From a checkpoint of a small sound classifier.
Training: batches of 384, held-out accuracy 66%.
Rows from block 2, named by matrix and row number. Each number is 200 + 40 x the weight over its row's rms, rounded and kept within 0 to 999. All counts start at 0. After the name is the row's rms in percent of the matrix's.
# convs0: expand 5x5 conv, stride 2 (model.blocks.2.convs.0.weight, 128x32x5x5), inputs 7-13, a 5x5 kernel for each
convs0.78,097,269,214,209,218,170,194,228,203,241,189,184,93,223,216,233,186,208,249,198,232,97,162,248,223,197,236,202,201,187,211,225,229,203,242,165,194,209,189,225,269,234,203,178,185,226,148,224,186,164,166,133,253,297,230,209,186,241,179,178,173,192,227,205,223,194,210,207,172,179,147,172,199,178,219,178,289,260,171,172,156,205,177,205,240,158,184,192,206,195,153,197,157,161,218,277,204,198,205,193,221,160,175,169,178,233,185,200,223,149,241,255,185,221,219,207,277,150,194,333,100,154,203,220,183,185,224,187,175,194,196,116,148,241,244,248,207,229,211,226,218,213,148,151,164,167,110,189,208,233,182,142,201,229,208,210,191,187,195,182,225,194,199,221,174,277,165,225,184,242,272,215,157,256,168,258
convs0.79,104,167,242,226,138,169,202,283,207,187,150,245,231,131,228,249,234,205,231,188,152,203,168,155,236,193,245,201,187,199,225,226,202,251,190,155,185,209,159,152,225,182,185,189,208,262,236,249,204,178,159,202,179,188,230,241,214,263,195,224,174,190,170,191,308,192,187,181,240,194,193,238,154,204,196,184,131,230,220,205,296,236,225,161,234,180,151,254,199,147,245,225,238,202,177,133,156,232,196,132,247,192,180,189,204,180,184,210,244,148,241,163,195,190,241,257,216,238,257,181,130,179,150,154,124,221,227,210,204,139,114,169,201,171,193,181,186,193,202,223,174,255,240,263,191,221,180,224,183,255,142,204,152,153,285,213,170,202,297,121,214,254,161,178,207,198,236,216,161,203,169,155,224,241,221,222
convs0.80,097,207,238,260,241,213,225,235,205,168,211,247,245,277,197,211,238,167,193,236,137,131,235,208,144,260,147,168,181,224,234,266,199,156,197,230,226,198,261,205,246,220,140,174,229,210,208,238,182,200,180,146,170,193,188,223,244,282,176,205,263,110,160,222,210,263,159,222,199,229,252,201,195,297,154,221,223,262,221,210,191,182,202,262,214,217,236,217,188,150,170,124,221,206,164,278,220,202,185,173,189,239,180,195,247,125,225,225,207,199,183,178,176,228,181,218,214,197,159,231,142,265,224,164,174,232,173,248,158,120,253,175,200,201,250,184,246,193,215,164,210,151,212,230,218,234,187,243,202,229,280,207,240,252,200,185,169,229,205,161,210,258,218,217,245,212,202,295,286,167,182,151,249,175,224,226
convs0.81,100,213,223,177,126,202,171,168,199,186,198,201,257,215,208,244,155,100,256,271,166,245,256,179,148,217,265,239,186,182,191,206,182,238,205,202,213,209,212,136,177,223,198,239,172,165,154,261,175,206,222,136,243,266,198,138,263,199,157,226,207,217,195,291,177,245,113,177,205,181,236,177,162,171,255,181,243,244,210,154,214,228,271,203,174,145,252,233,197,174,139,177,200,158,174,201,163,157,230,196,170,232,178,184,236,210,147,172,186,161,189,251,132,248,160,111,185,203,177,284,195,191,256,210,205,149,135,207,212,192,167,228,188,241,213,229,239,243,178,188,204,152,173,253,193,218,260,123,167,311,186,214,181,235,177,163,311,213,254,267,219,167,185,244,198,142,234,259,203,249,177,301,185,189,193,90
convs0.82,104,234,212,207,205,201,196,215,190,152,172,229,160,240,201,172,197,245,161,152,217,179,193,155,179,219,172,185,245,224,198,132,213,190,229,284,210,234,219,146,184,256,224,157,164,150,167,170,182,228,177,171,163,276,203,196,165,225,227,215,187,169,240,195,287,229,282,113,214,164,224,153,167,241,165,166,223,213,164,285,180,229,223,167,178,218,248,194,201,277,176,261,168,204,181,174,184,170,147,197,189,246,235,223,181,223,165,197,215,226,177,275,247,164,239,152,210,137,230,178,174,200,167,212,137,167,211,155,147,195,200,163,161,123,186,230,164,141,194,161,231,241,184,219,215,199,209,163,179,156,163,157,201,222,212,284,237,237,195,170,296,249,208,224,178,194,193,281,202,239,189,286,264,167,163,180
convs0.83,102,124,146,276,249,168,257,159,171,201,231,182,167,210,266,232,257,216,182,199,144,239,256,236,189,157,254,217,184,233,197,228,242,238,213,205,226,138,211,184,187,192,180,145,170,279,268,290,210,199,189,208,55,288,259,235,189,213,239,226,193,193,119,175,233,193,161,224,209,181,175,155,233,216,212,229,295,191,161,187,154,229,136,103,219,200,269,168,197,194,231,210,229,146,232,147,205,262,206,176,202,244,228,154,129,143,181,218,205,230,275,186,165,193,175,179,210,295,148,208,157,253,106,245,205,197,246,214,225,207,138,65,192,148,196,264,278,189,217,171,233,243,200,171,194,137,252,235,223,158,243,210,225,204,151,110,239,188,230,238,233,168,229,141,260,150,223,197,206,255,172,200,221,242,207,219
convs0.84,100,183,227,172,259,190,190,192,256,216,165,236,169,199,212,123,247,152,199,128,265,189,188,234,193,205,185,159,226,222,187,170,216,134,245,126,228,140,213,211,159,203,263,204,202,178,236,179,165,342,210,265,203,202,253,181,202,126,209,100,244,312,175,180,173,173,170,285,251,147,152,166,158,244,237,224,205,176,191,223,226,202,254,247,208,223,221,284,121,127,234,219,102,275,196,222,236,207,208,157,204,211,169,190,194,184,205,170,219,203,234,153,188,174,248,178,223,104,187,158,169,221,156,165,195,136,214,190,108,136,174,192,178,251,181,235,220,186,190,181,215,179,229,210,272,166,226,172,204,164,207,291,134,202,211,174,190,144,270,173,156,230,203,120,159,211,148,107,199,227,235,201,198,164,280,212
convs0.85,101,247,259,155,257,147,208,294,280,184,209,254,192,192,188,229,193,231,176,115,189,195,232,205,190,184,220,192,121,158,157,190,226,171,206,196,195,215,227,222,211,229,257,148,214,266,227,199,208,224,180,206,176,242,199,173,175,214,176,242,171,171,233,223,137,182,206,236,250,151,233,251,206,160,215,144,162,172,239,198,226,164,277,159,191,274,305,259,286,140,114,152,137,157,249,294,197,225,216,186,106,237,189,175,195,203,235,260,153,211,164,246,196,227,188,169,193,147,176,218,175,171,199,254,203,174,216,181,194,217,199,211,110,182,237,219,150,249,206,167,207,252,230,175,212,213,183,270,161,152,176,259,183,179,140,182,166,339,195,154,267,220,273,173,186,189,232,159,181,182,189,196,172,120,210,193
convs0.86,103,216,199,202,166,257,176,235,185,132,197,221,163,202,195,195,211,191,273,184,172,169,130,150,196,232,211,221,168,251,249,298,172,220,205,150,193,157,209,211,213,253,185,143,211,212,255,172,139,196,214,178,137,130,274,167,210,228,175,218,186,153,178,294,161,259,170,247,190,177,151,202,174,177,243,139,240,156,268,277,169,158,214,246,162,251,180,209,213,170,166,251,172,195,247,145,203,205,182,245,203,242,243,187,146,201,228,177,190,227,162,220,199,264,155,229,187,294,189,238,161,192,246,157,183,184,189,161,217,164,228,235,275,161,168,226,218,159,220,202,198,281,182,157,194,252,181,214,250,132,199,288,190,184,175,137,210,185,191,232,188,290,155,198,232,180,223,143,225,192,187,229,235,240,197,241
convs0.87,097,191,111,188,197,201,228,203,180,253,166,213,207,223,228,234,174,145,220,269,186,155,217,279,215,113,200,142,152,247,241,236,207,169,215,201,138,179,193,216,138,164,141,221,157,214,209,222,256,181,208,259,210,205,258,131,229,224,221,218,119,145,275,190,141,201,172,129,191,225,228,204,193,192,163,267,162,192,189,191,168,179,184,222,244,151,255,176,185,214,202,241,202,156,217,230,126,173,107,186,213,205,143,245,185,200,203,173,206,208,137,163,253,215,185,225,325,230,190,179,206,152,209,234,242,295,249,211,177,196,146,210,143,193,222,167,267,184,189,158,284,142,150,188,295,141,208,234,189,172,258,179,270,148,169,159,163,240,219,227,220,226,186,237,191,191,212,222,228,214,147,234,224,253,160,192
convs0.88,099,195,252,227,186,171,108,246,200,230,245,227,239,195,223,139,206,264,212,150,227,205,239,227,271,99,202,169,181,184,233,226,255,214,111,177,219,222,209,266,194,259,217,211,193,195,259,213,170,227,135,193,222,193,129,135,270,141,190,215,181,247,205,229,228,197,200,268,131,160,120,226,194,214,229,166,209,192,175,207,201,195,250,213,158,193,234,269,187,152,128,146,290,243,218,202,199,162,228,255,277,248,171,169,268,205,246,193,208,178,184,237,225,180,243,213,231,204,249,208,179,232,139,186,187,191,254,164,116,107,268,197,212,196,190,187,212,204,147,215,209,155,212,266,249,206,189,167,321,166,208,135,202,253,189,255,269,176,232,148,229,213,180,153,222,228,219,223,208,209,222,249,177,199,234,133
convs0.89,098,240,212,110,120,227,136,236,184,204,215,214,267,189,265,275,222,213,242,237,222,234,245,171,248,177,127,228,233,224,181,225,135,161,247,248,212,190,229,153,210,213,231,208,190,186,216,214,149,243,182,262,244,199,155,147,229,137,228,233,193,179,245,198,232,242,239,221,205,247,158,271,170,263,181,220,216,192,257,123,181,229,179,251,191,167,144,161,209,240,178,190,177,173,217,249,247,190,184,229,208,184,170,257,255,144,222,237,185,219,285,195,232,160,220,209,193,174,244,156,226,263,220,217,196,235,208,294,153,249,179,272,181,205,193,140,199,147,213,193,186,238,257,183,121,181,231,163,222,243,139,217,221,251,179,216,120,103,158,141,232,198,285,253,198,119,161,139,132,243,257,210,178,259,214,173
convs0.90,097,171,243,181,229,208,175,182,243,176,138,159,145,255,188,142,195,251,229,180,252,206,171,256,206,170,103,195,174,169,221,147,271,225,173,210,146,114,177,227,161,183,192,197,177,172,243,215,153,165,231,262,245,206,185,138,155,206,142,119,297,173,219,195,91,190,159,255,198,203,219,131,238,265,161,199,230,200,217,169,199,187,172,279,210,201,228,213,186,259,201,222,162,216,307,197,233,199,167,216,195,228,206,143,261,151,174,223,250,195,217,231,237,141,239,197,253,225,186,199,217,188,216,219,175,185,211,220,214,164,174,258,226,145,203,203,210,164,204,219,205,206,157,204,192,254,167,209,258,180,170,199,237,162,193,191,209,265,209,243,193,137,227,239,215,172,183,205,170,235,246,174,211,192,149,129
convs0.91,099,117,193,196,185,264,197,166,198,188,253,191,161,207,235,224,299,200,114,165,203,201,215,186,184,192,205,73,246,242,206,265,172,193,188,164,163,194,230,245,208,150,260,154,175,225,238,208,264,254,106,188,235,219,184,155,206,185,214,182,233,168,228,195,190,215,190,160,166,224,243,270,178,125,204,194,194,139,213,212,151,219,232,123,273,256,210,262,160,177,176,146,231,218,179,193,230,252,165,132,227,193,155,146,230,202,149,291,181,207,220,248,172,240,197,163,199,189,193,138,251,241,189,214,207,230,271,251,145,151,237,272,92,247,216,186,235,316,155,203,204,193,280,157,196,224,178,188,236,281,176,203,169,167,259,238,239,196,140,196,218,180,233,191,175,169,210,233,194,202,199,147,232,271,161,202
convs0.92,099,182,233,173,200,271,123,198,239,164,185,227,209,207,166,127,193,265,248,200,231,207,234,194,328,171,183,244,175,166,117,158,196,184,241,199,225,198,165,133,193,121,180,195,298,193,259,154,216,241,143,178,207,209,164,241,175,207,208,234,175,175,253,183,216,168,121,141,195,204,180,218,228,132,137,240,224,199,198,213,185,173,189,219,236,254,135,231,171,204,303,94,215,206,206,226,224,204,250,262,185,203,190,184,218,191,237,139,187,147,195,156,223,197,149,158,195,174,191,191,204,235,237,219,189,232,208,175,199,192,221,235,235,234,212,156,231,208,215,211,86,232,161,260,229,171,236,196,230,197,185,188,183,167,206,168,183,204,196,172,236,167,149,221,237,223,155,180,232,148,131,125,181,211,189,231
convs0.93,098,150,147,187,175,198,255,258,174,189,237,201,205,228,241,230,235,222,250,186,186,183,170,193,187,229,169,230,199,161,203,199,193,195,219,232,161,251,180,227,196,221,179,193,225,184,247,182,221,216,184,184,167,225,168,171,146,234,227,190,216,242,138,140,184,229,185,201,203,143,266,201,205,224,229,180,164,178,224,224,103,153,229,199,211,224,232,185,184,165,244,195,177,208,267,270,164,155,211,189,180,191,178,222,180,228,207,219,213,217,229,210,186,199,197,192,239,200,185,220,218,253,222,205,242,200,176,211,156,221,242,148,228,217,243,196,142,209,282,228,185,123,181,233,220,264,155,256,193,288,199,159,221,208,223,162,180,149,211,129,163,178,164,252,189,213,227,187,172,189,73,176,102,148,223,276
convs0.94,103,267,223,208,179,196,129,158,212,259,236,158,184,133,199,258,213,136,247,161,139,184,203,223,214,208,234,235,207,124,191,137,217,174,233,196,163,250,265,164,243,184,203,288,151,181,222,174,210,262,223,141,174,246,198,268,225,199,258,184,156,233,222,189,169,202,179,229,176,124,289,239,124,148,216,192,186,151,206,202,183,210,172,214,196,184,166,199,232,210,211,244,243,207,193,173,222,208,212,176,215,164,145,237,128,215,195,169,176,155,128,202,238,157,194,235,204,178,208,218,178,265,245,173,183,179,178,189,207,187,241,257,262,177,168,240,163,135,231,257,241,185,253,112,188,189,162,236,180,180,135,170,167,193,254,247,185,173,128,234,219,161,249,228,163,239,247,172,154,233,180,187,112,228,199,183
convs0.95,099,253,119,163,217,174,136,229,231,120,217,232,240,145,179,247,159,246,219,111,210,234,128,169,179,265,209,209,182,140,210,152,188,202,229,142,235,216,219,190,258,217,124,155,231,224,196,106,224,192,181,156,216,311,197,200,238,230,169,226,235,192,174,214,139,173,139,175,293,236,114,233,250,203,154,163,236,152,189,282,175,144,192,198,191,230,212,184,233,238,145,170,142,281,174,136,167,161,229,149,220,197,261,249,174,237,178,169,186,218,230,253,242,119,272,163,176,306,252,155,231,237,177,203,214,224,175,168,132,252,230,185,164,235,187,202,99,164,231,248,162,229,237,252,202,136,242,216,150,178,230,191,267,175,233,191,174,114,322,268,104,243,165,166,149,237,222,165,251,171,163,214,204,159,310,152
convs0.96,101,231,201,226,157,185,237,193,250,212,215,168,146,206,181,200,220,219,175,175,168,238,243,162,186,202,183,148,222,174,232,177,231,218,206,155,226,175,265,188,199,152,145,201,192,192,209,196,162,176,220,196,228,213,282,165,220,161,140,254,249,109,174,201,232,179,268,255,198,168,124,98,185,192,208,318,191,208,142,295,157,248,193,212,196,125,161,224,279,232,232,147,181,166,257,118,167,196,210,154,259,241,191,207,243,150,218,204,145,193,138,263,158,113,259,284,145,246,193,208,198,233,203,196,181,183,218,191,179,258,288,176,168,260,195,205,184,172,157,183,230,183,220,210,199,216,145,213,195,141,203,259,193,183,173,205,167,193,188,132,239,174,209,233,233,189,241,185,163,239,216,264,201,193,219,186
convs0.97,101,200,229,277,149,191,190,176,290,227,161,147,224,153,193,228,266,158,197,223,162,252,201,123,247,253,195,217,228,207,151,206,235,215,148,243,257,209,175,226,202,139,182,225,193,225,217,227,215,233,135,222,169,182,263,248,255,174,158,182,160,142,166,135,171,303,184,243,239,267,158,182,205,194,261,120,190,155,190,180,166,227,193,196,173,242,140,259,204,282,211,219,161,138,218,251,232,208,216,167,184,189,199,217,199,209,191,199,152,187,165,167,275,171,194,255,223,202,244,212,242,260,182,236,147,194,246,293,128,257,251,136,197,204,252,184,144,195,241,174,241,151,156,211,225,181,191,219,205,148,260,236,195,188,214,246,119,282,242,266,188,180,259,227,172,128,127,188,271,174,237,217,286,207,164,263
convs0.98,102,134,154,184,196,239,157,192,193,134,220,167,225,216,183,229,222,195,147,254,205,169,207,128,193,247,231,159,194,242,201,198,178,185,211,214,190,182,250,179,169,187,116,170,214,221,224,247,193,138,251,108,263,239,254,194,179,187,226,180,201,168,195,223,140,170,196,106,202,183,264,199,268,223,168,240,192,203,225,289,138,218,219,158,170,209,117,183,222,200,212,139,205,201,149,200,139,203,171,264,228,243,219,241,208,146,221,206,231,319,214,229,132,160,217,238,197,185,195,300,215,146,236,250,134,175,172,245,215,216,185,141,168,161,259,233,206,228,150,152,130,187,211,219,176,207,267,128,231,215,184,201,218,289,131,171,323,230,217,245,156,122,156,204,228,247,262,180,211,178,230,170,195,248,215,188
convs0.99,101,97,215,239,207,213,245,145,186,211,134,101,224,176,238,199,213,253,161,160,217,141,242,240,166,189,164,199,220,179,144,192,176,240,274,211,173,206,258,186,201,251,234,198,210,155,140,200,185,270,276,235,172,215,241,181,188,218,189,192,171,210,166,154,284,244,224,224,169,198,185,198,145,224,207,224,251,204,158,163,195,131,207,190,226,225,284,219,231,206,133,222,181,228,188,216,230,174,219,203,162,255,174,159,182,287,190,262,164,162,185,231,170,175,341,185,210,199,195,165,134,290,249,204,213,198,207,196,158,199,159,243,140,226,218,234,206,230,267,188,170,170,213,192,263,243,172,172,249,172,147,108,246,194,218,222,201,193,189,230,220,212,165,258,184,266,198,275,184,193,171,209,186,224,160,152
convs0.100,098,139,253,251,185,212,223,150,227,192,190,252,215,212,206,144,259,191,181,260,165,114,247,206,211,187,216,181,196,169,153,184,247,151,235,236,181,139,216,210,228,227,185,230,195,144,181,200,171,224,183,114,250,244,201,209,181,230,211,175,124,231,162,278,219,209,241,292,163,273,186,200,267,215,188,199,182,184,256,228,178,245,161,207,193,178,248,275,145,260,177,184,144,209,308,204,186,211,204,176,208,257,250,143,298,189,163,176,244,226,257,190,218,245,179,204,174,247,159,184,255,161,283,157,155,133,162,184,250,235,128,242,244,182,191,228,223,191,141,258,80,227,138,201,185,181,231,219,279,161,275,157,258,200,132,258,235,202,170,122,250,191,223,266,192,223,264,228,147,142,165,179,181,164,227,142
convs0.101,099,176,256,215,166,265,183,159,208,247,197,251,252,217,147,115,261,233,229,213,258,179,257,229,198,193,246,181,224,134,230,169,168,232,187,261,253,181,193,203,174,218,212,260,172,178,248,240,220,200,268,155,182,182,154,220,168,204,271,202,178,298,226,186,146,153,185,204,192,204,172,207,202,162,199,249,234,247,197,193,189,228,201,193,180,162,201,158,167,234,238,205,142,172,208,221,204,224,203,212,284,218,168,269,249,196,129,255,130,137,285,194,191,178,218,244,188,203,204,230,225,200,222,207,246,231,162,207,174,211,203,182,197,137,217,265,245,182,236,245,203,223,226,166,160,140,250,226,160,182,207,235,251,215,182,174,145,171,189,178,189,208,159,147,189,211,210,228,223,167,201,124,235,210,197,251
convs0.102,095,151,265,241,186,148,227,173,161,193,196,185,105,256,189,132,190,224,240,215,131,171,229,200,147,261,187,221,166,211,181,192,219,237,204,225,178,210,225,216,146,169,232,246,184,162,186,218,191,180,204,115,142,263,256,171,229,243,193,213,210,156,200,193,149,148,211,149,248,237,264,185,192,154,165,105,220,221,165,186,212,248,140,177,205,223,223,226,242,223,212,160,214,198,153,182,120,123,255,222,234,181,255,174,215,228,238,134,249,163,245,193,253,163,224,196,168,222,289,122,233,193,187,182,239,280,209,261,252,98,287,205,182,260,208,104,235,253,216,175,187,279,120,181,207,186,196,232,237,168,244,229,129,207,238,161,229,169,187,174,186,201,186,179,219,239,217,222,161,128,255,136,208,207,221,200
convs0.103,099,222,174,231,137,265,142,231,172,167,199,196,191,163,275,284,172,248,173,280,151,251,194,188,173,144,225,280,187,279,185,119,112,220,216,202,177,169,176,229,199,175,193,236,181,133,206,224,192,128,211,151,220,221,278,220,222,220,143,160,274,206,158,181,229,190,180,237,166,161,124,237,204,185,174,197,278,198,143,153,145,194,181,245,206,208,159,182,237,242,181,268,139,182,203,152,148,173,225,207,310,243,270,169,220,161,204,226,222,215,183,189,140,185,124,243,227,241,158,211,183,177,253,187,147,259,255,139,151,276,169,116,255,160,220,211,138,192,193,182,241,167,105,249,275,188,144,245,224,120,200,132,222,203,264,163,277,239,144,144,157,185,209,203,259,201,185,240,163,174,193,97,139,219,217,236
convs0.104,099,249,143,116,199,257,174,166,251,141,181,185,224,110,223,237,192,146,172,178,264,184,210,270,205,267,153,187,163,170,272,146,262,231,188,198,230,202,209,193,202,224,196,209,247,162,217,206,138,197,200,127,243,192,248,192,211,204,164,273,275,202,256,202,229,251,220,273,215,218,176,218,186,249,173,91,185,161,255,182,210,161,261,207,157,240,149,207,180,239,192,170,114,179,195,196,190,159,240,125,175,113,157,225,200,246,269,197,189,196,159,229,218,194,198,160,194,196,153,246,223,249,138,248,247,287,207,203,230,141,257,143,209,195,241,252,269,147,177,215,71,147,136,281,164,197,200,196,240,256,203,168,217,233,204,233,193,228,209,186,197,159,165,162,258,272,186,166,173,192,184,240,196,249,131,134
convs0.105,099,183,232,227,191,207,193,212,189,191,249,134,129,177,260,213,191,138,211,162,220,222,225,232,263,161,188,191,159,191,233,195,265,242,187,175,205,251,181,144,236,191,222,256,206,125,194,109,169,172,203,159,228,184,171,201,222,146,240,176,286,130,188,222,243,244,270,143,122,204,212,246,156,136,187,222,222,68,187,234,208,226,205,224,186,220,187,210,217,219,233,188,197,180,153,239,202,230,108,229,215,229,139,218,214,180,190,221,193,177,207,186,213,151,127,179,80,161,222,239,188,221,140,174,238,122,172,199,154,162,187,176,149,207,313,205,230,195,190,186,199,163,245,239,185,237,229,218,217,168,85,149,187,205,267,227,180,205,248,230,196,267,207,182,193,194,235,126,255,169,178,242,198,213,213,214
convs0.106,098,189,224,219,173,240,212,221,220,210,174,202,157,251,195,184,173,230,221,200,234,203,106,137,242,327,188,286,224,193,164,251,232,226,223,222,176,242,211,241,194,193,133,133,139,227,207,185,233,189,211,214,183,224,188,193,190,260,242,137,217,214,206,175,198,234,199,194,171,244,144,230,164,198,237,242,200,118,208,216,274,228,240,174,196,172,212,161,203,158,246,152,170,191,202,247,269,218,184,257,219,184,215,246,176,237,198,271,205,310,176,127,212,189,173,201,216,224,184,177,235,133,235,234,193,203,260,153,166,107,178,76,197,221,234,255,247,211,161,205,189,178,185,244,209,224,246,182,162,197,250,251,240,223,126,280,221,140,143,233,233,207,181,249,125,202,232,196,136,245,189,177,290,229,134,192
convs0.107,100,228,267,136,179,145,229,182,185,199,271,236,223,198,260,161,181,178,210,238,188,160,229,179,146,246,197,235,182,156,244,202,139,124,236,149,248,135,159,268,220,167,174,224,179,172,243,162,148,231,233,181,185,251,245,201,191,220,104,236,179,252,227,179,218,194,209,235,187,227,201,191,169,214,228,268,179,226,223,171,147,213,182,171,146,230,180,163,303,135,233,224,126,219,186,208,301,110,201,159,180,174,262,242,206,246,196,212,210,224,244,184,217,213,176,271,219,200,175,241,161,196,192,234,191,197,237,193,235,198,92,216,238,194,238,173,241,229,256,150,194,154,173,193,244,167,163,204,208,195,261,159,237,121,215,242,160,194,155,223,186,166,215,267,246,228,208,122,188,213,244,210,192,132,235,158
convs0.108,097,227,161,213,277,221,135,160,211,198,196,148,142,246,205,246,197,258,206,191,248,226,174,150,238,248,188,248,118,164,214,191,118,266,144,242,217,197,241,112,126,177,146,183,165,258,162,236,213,228,262,229,176,129,235,186,252,204,148,245,197,211,224,144,144,205,284,264,241,244,113,218,236,141,162,232,216,251,149,177,231,211,275,211,205,241,240,225,237,190,177,247,196,155,216,232,267,157,186,226,278,244,243,157,184,205,149,152,204,173,169,215,206,210,213,235,186,170,260,168,226,272,139,163,257,180,268,53,263,247,158,128,206,185,171,228,215,242,150,157,217,254,134,210,198,186,206,221,135,200,238,215,131,226,213,185,242,176,176,247,145,168,204,237,178,139,187,206,283,145,210,185,181,277,200,184
convs0.109,100,287,167,214,205,169,239,179,170,219,289,245,189,226,254,174,91,151,232,248,186,181,208,139,189,206,202,232,195,209,220,228,221,211,201,158,230,254,255,172,162,176,226,245,190,74,258,147,224,193,184,216,182,206,230,198,257,163,166,156,160,144,145,212,179,226,275,247,208,206,180,215,213,169,204,214,218,233,243,183,214,248,235,196,225,145,145,200,230,140,209,154,184,262,261,164,194,246,148,178,170,202,163,163,247,240,181,256,211,199,152,177,171,196,191,220,274,189,236,247,121,235,204,253,224,150,166,100,219,265,131,299,188,123,213,261,161,162,203,191,250,245,226,112,186,222,238,191,122,217,188,218,205,225,214,177,157,172,224,229,244,130,225,113,183,239,254,145,194,227,194,177,180,208,263,134
convs0.110,101,232,159,121,163,198,222,177,193,150,230,239,138,206,174,242,187,214,260,175,171,259,249,197,128,190,129,279,229,147,192,268,158,295,210,183,188,204,176,207,252,183,191,148,221,191,206,230,197,200,195,105,181,226,164,136,191,152,241,236,185,222,180,225,183,208,136,261,198,218,204,133,175,129,241,236,213,202,185,225,160,230,152,213,221,208,168,189,227,143,171,115,207,253,200,187,231,218,258,146,235,230,216,197,192,227,221,197,249,147,165,261,196,152,260,223,195,246,177,184,196,216,109,224,202,139,211,186,200,233,219,234,201,208,206,264,222,201,170,170,183,220,189,212,191,180,138,260,206,143,226,205,181,269,198,166,217,254,156,145,167,190,159,160,237,209,189,147,221,195,274,170,197,154,163,243
convs0.111,097,186,201,101,243,213,214,124,224,239,159,282,205,121,227,175,226,176,240,274,152,186,220,156,189,301,178,250,86,209,198,165,163,268,168,288,202,227,182,148,152,167,113,190,205,199,209,148,239,195,263,255,163,129,285,144,156,104,306,245,172,299,236,168,177,184,181,276,234,129,176,201,207,214,189,138,137,202,233,172,199,266,207,185,183,176,159,244,177,184,250,211,242,128,222,165,204,161,212,245,232,156,295,179,99,236,200,182,246,206,182,214,186,184,154,243,216,216,208,224,202,236,213,230,211,230,186,184,166,200,189,214,185,227,194,231,156,136,268,206,179,247,243,186,224,128,231,197,232,150,161,163,132,191,226,252,213,203,166,187,136,215,165,209,250,207,164,202,169,222,228,79,175,186,279,224
convs0.112,101,232,170,163,216,214,151,246,273,207,209,216,281,152,198,224,146,184,197,177,187,278,149,150,154,272,146,253,144,209,222,268,211,214,201,205,185,172,196,175,178,267,151,160,256,203,206,192,230,202,160,163,185,142,196,298,242,220,251,203,211,123,216,251,215,172,123,196,206,253,221,171,269,182,182,237,166,172,156,266,160,106,200,176,246,252,174,239,179,192,175,200,179,175,126,145,221,182,170,216,175,152,214,239,276,228,231,163,188,173,217,155,249,231,259,161,240,159,253,165,249,186,212,253,271,178,195,147,257,241,162,194,178,197,141,215,169,263,203,243,214,199,220,213,225,179,293,161,129,212,154,195,232,183,207,164,205,229,144,258,233,183,206,166,255,223,202,233,226,223,206,183,239,238,115,156
convs0.113,101,275,127,185,194,188,161,178,229,175,184,204,194,186,211,169,196,212,294,211,196,173,242,165,201,214,114,205,171,163,269,221,175,212,238,255,182,179,205,206,160,209,279,193,156,218,231,214,182,264,216,165,166,158,312,175,204,185,128,183,230,198,199,158,131,236,194,206,181,235,189,250,184,187,170,244,155,244,165,182,217,204,222,201,238,215,216,146,210,246,202,270,203,219,201,228,162,177,215,140,201,202,252,210,174,259,215,217,168,181,194,187,227,182,192,228,166,184,181,197,245,203,173,269,190,238,227,159,176,221,160,153,189,165,207,306,156,256,289,153,213,176,198,190,216,170,234,191,197,264,179,237,271,208,166,175,166,124,186,249,222,217,187,214,182,274,114,285,159,243,199,187,157,235,204,217
convs0.114,101,268,214,241,212,212,221,227,191,177,146,219,200,184,190,214,202,208,178,139,210,126,207,218,290,277,165,145,323,171,150,232,281,134,229,235,245,132,210,134,188,227,221,239,249,195,210,246,134,223,233,166,161,231,208,234,157,222,255,242,185,169,145,155,187,254,187,183,206,191,179,166,196,222,173,212,110,229,239,177,210,170,184,210,216,280,219,156,199,145,176,159,224,210,222,183,140,171,111,214,198,214,139,146,257,212,100,248,238,174,232,205,175,183,232,205,166,222,184,192,270,208,242,193,212,278,254,204,203,256,151,181,154,183,215,260,236,216,188,168,152,185,257,242,239,230,244,138,210,177,142,211,209,194,235,128,203,256,151,154,174,134,159,220,256,191,253,239,168,168,208,191,216,197,167,266
convs0.115,100,196,234,142,156,202,172,238,196,226,177,241,194,245,195,145,180,246,195,187,179,82,259,230,202,272,139,205,212,119,191,215,258,220,186,147,155,250,224,169,252,187,216,243,180,241,253,215,212,177,112,154,156,140,207,189,169,181,242,225,217,248,160,199,134,267,141,226,176,265,198,223,175,130,230,203,144,193,224,159,244,143,248,213,198,180,226,180,219,240,192,241,222,208,180,144,205,217,247,250,169,110,235,158,232,208,262,298,204,144,188,193,211,232,190,248,299,123,147,274,241,234,242,222,212,136,192,225,212,159,285,245,194,192,211,214,200,267,213,193,160,133,219,200,184,193,201,227,185,222,155,161,244,198,176,181,161,167,281,202,183,212,225,221,183,190,138,143,215,146,223,221,206,107,129,255
convs0.116,100,198,125,262,197,150,228,165,220,226,202,206,190,162,158,193,236,218,215,227,110,174,252,221,162,222,227,234,170,175,261,255,249,158,159,145,223,143,238,226,180,176,258,107,152,212,251,171,196,218,181,172,182,170,93,223,157,184,173,277,156,196,116,205,197,203,269,175,206,179,229,252,223,191,205,127,182,246,190,175,160,251,213,168,226,133,230,185,234,253,249,215,227,144,182,168,216,211,178,209,146,198,186,202,226,202,198,169,190,256,243,298,202,197,163,183,141,167,272,226,202,101,171,158,227,226,188,208,220,199,201,233,202,214,201,179,157,255,212,228,193,231,216,147,277,145,155,225,154,155,212,132,156,208,242,179,277,182,220,96,213,178,167,220,150,176,218,218,143,191,172,248,220,185,189,248
convs0.117,101,165,257,224,209,223,217,235,187,267,185,204,204,223,178,163,254,205,151,149,172,196,215,177,159,209,210,174,186,187,201,182,180,276,243,165,236,184,148,216,157,223,157,185,155,195,122,187,213,181,233,149,212,210,145,189,154,150,219,167,176,183,198,147,249,191,189,183,171,249,177,182,231,195,233,209,235,246,171,130,224,213,226,214,140,198,200,202,173,134,210,207,210,179,200,241,200,187,208,223,194,283,177,233,196,170,187,241,166,161,204,180,210,194,167,199,245,208,168,224,169,213,150,136,250,163,247,108,143,154,220,200,245,111,333,217,181,225,176,139,196,303,120,187,209,175,175,212,234,185,227,168,171,252,311,177,245,206,231,147,248,141,181,208,261,205,213,265,124,172,193,230,195,206,218,213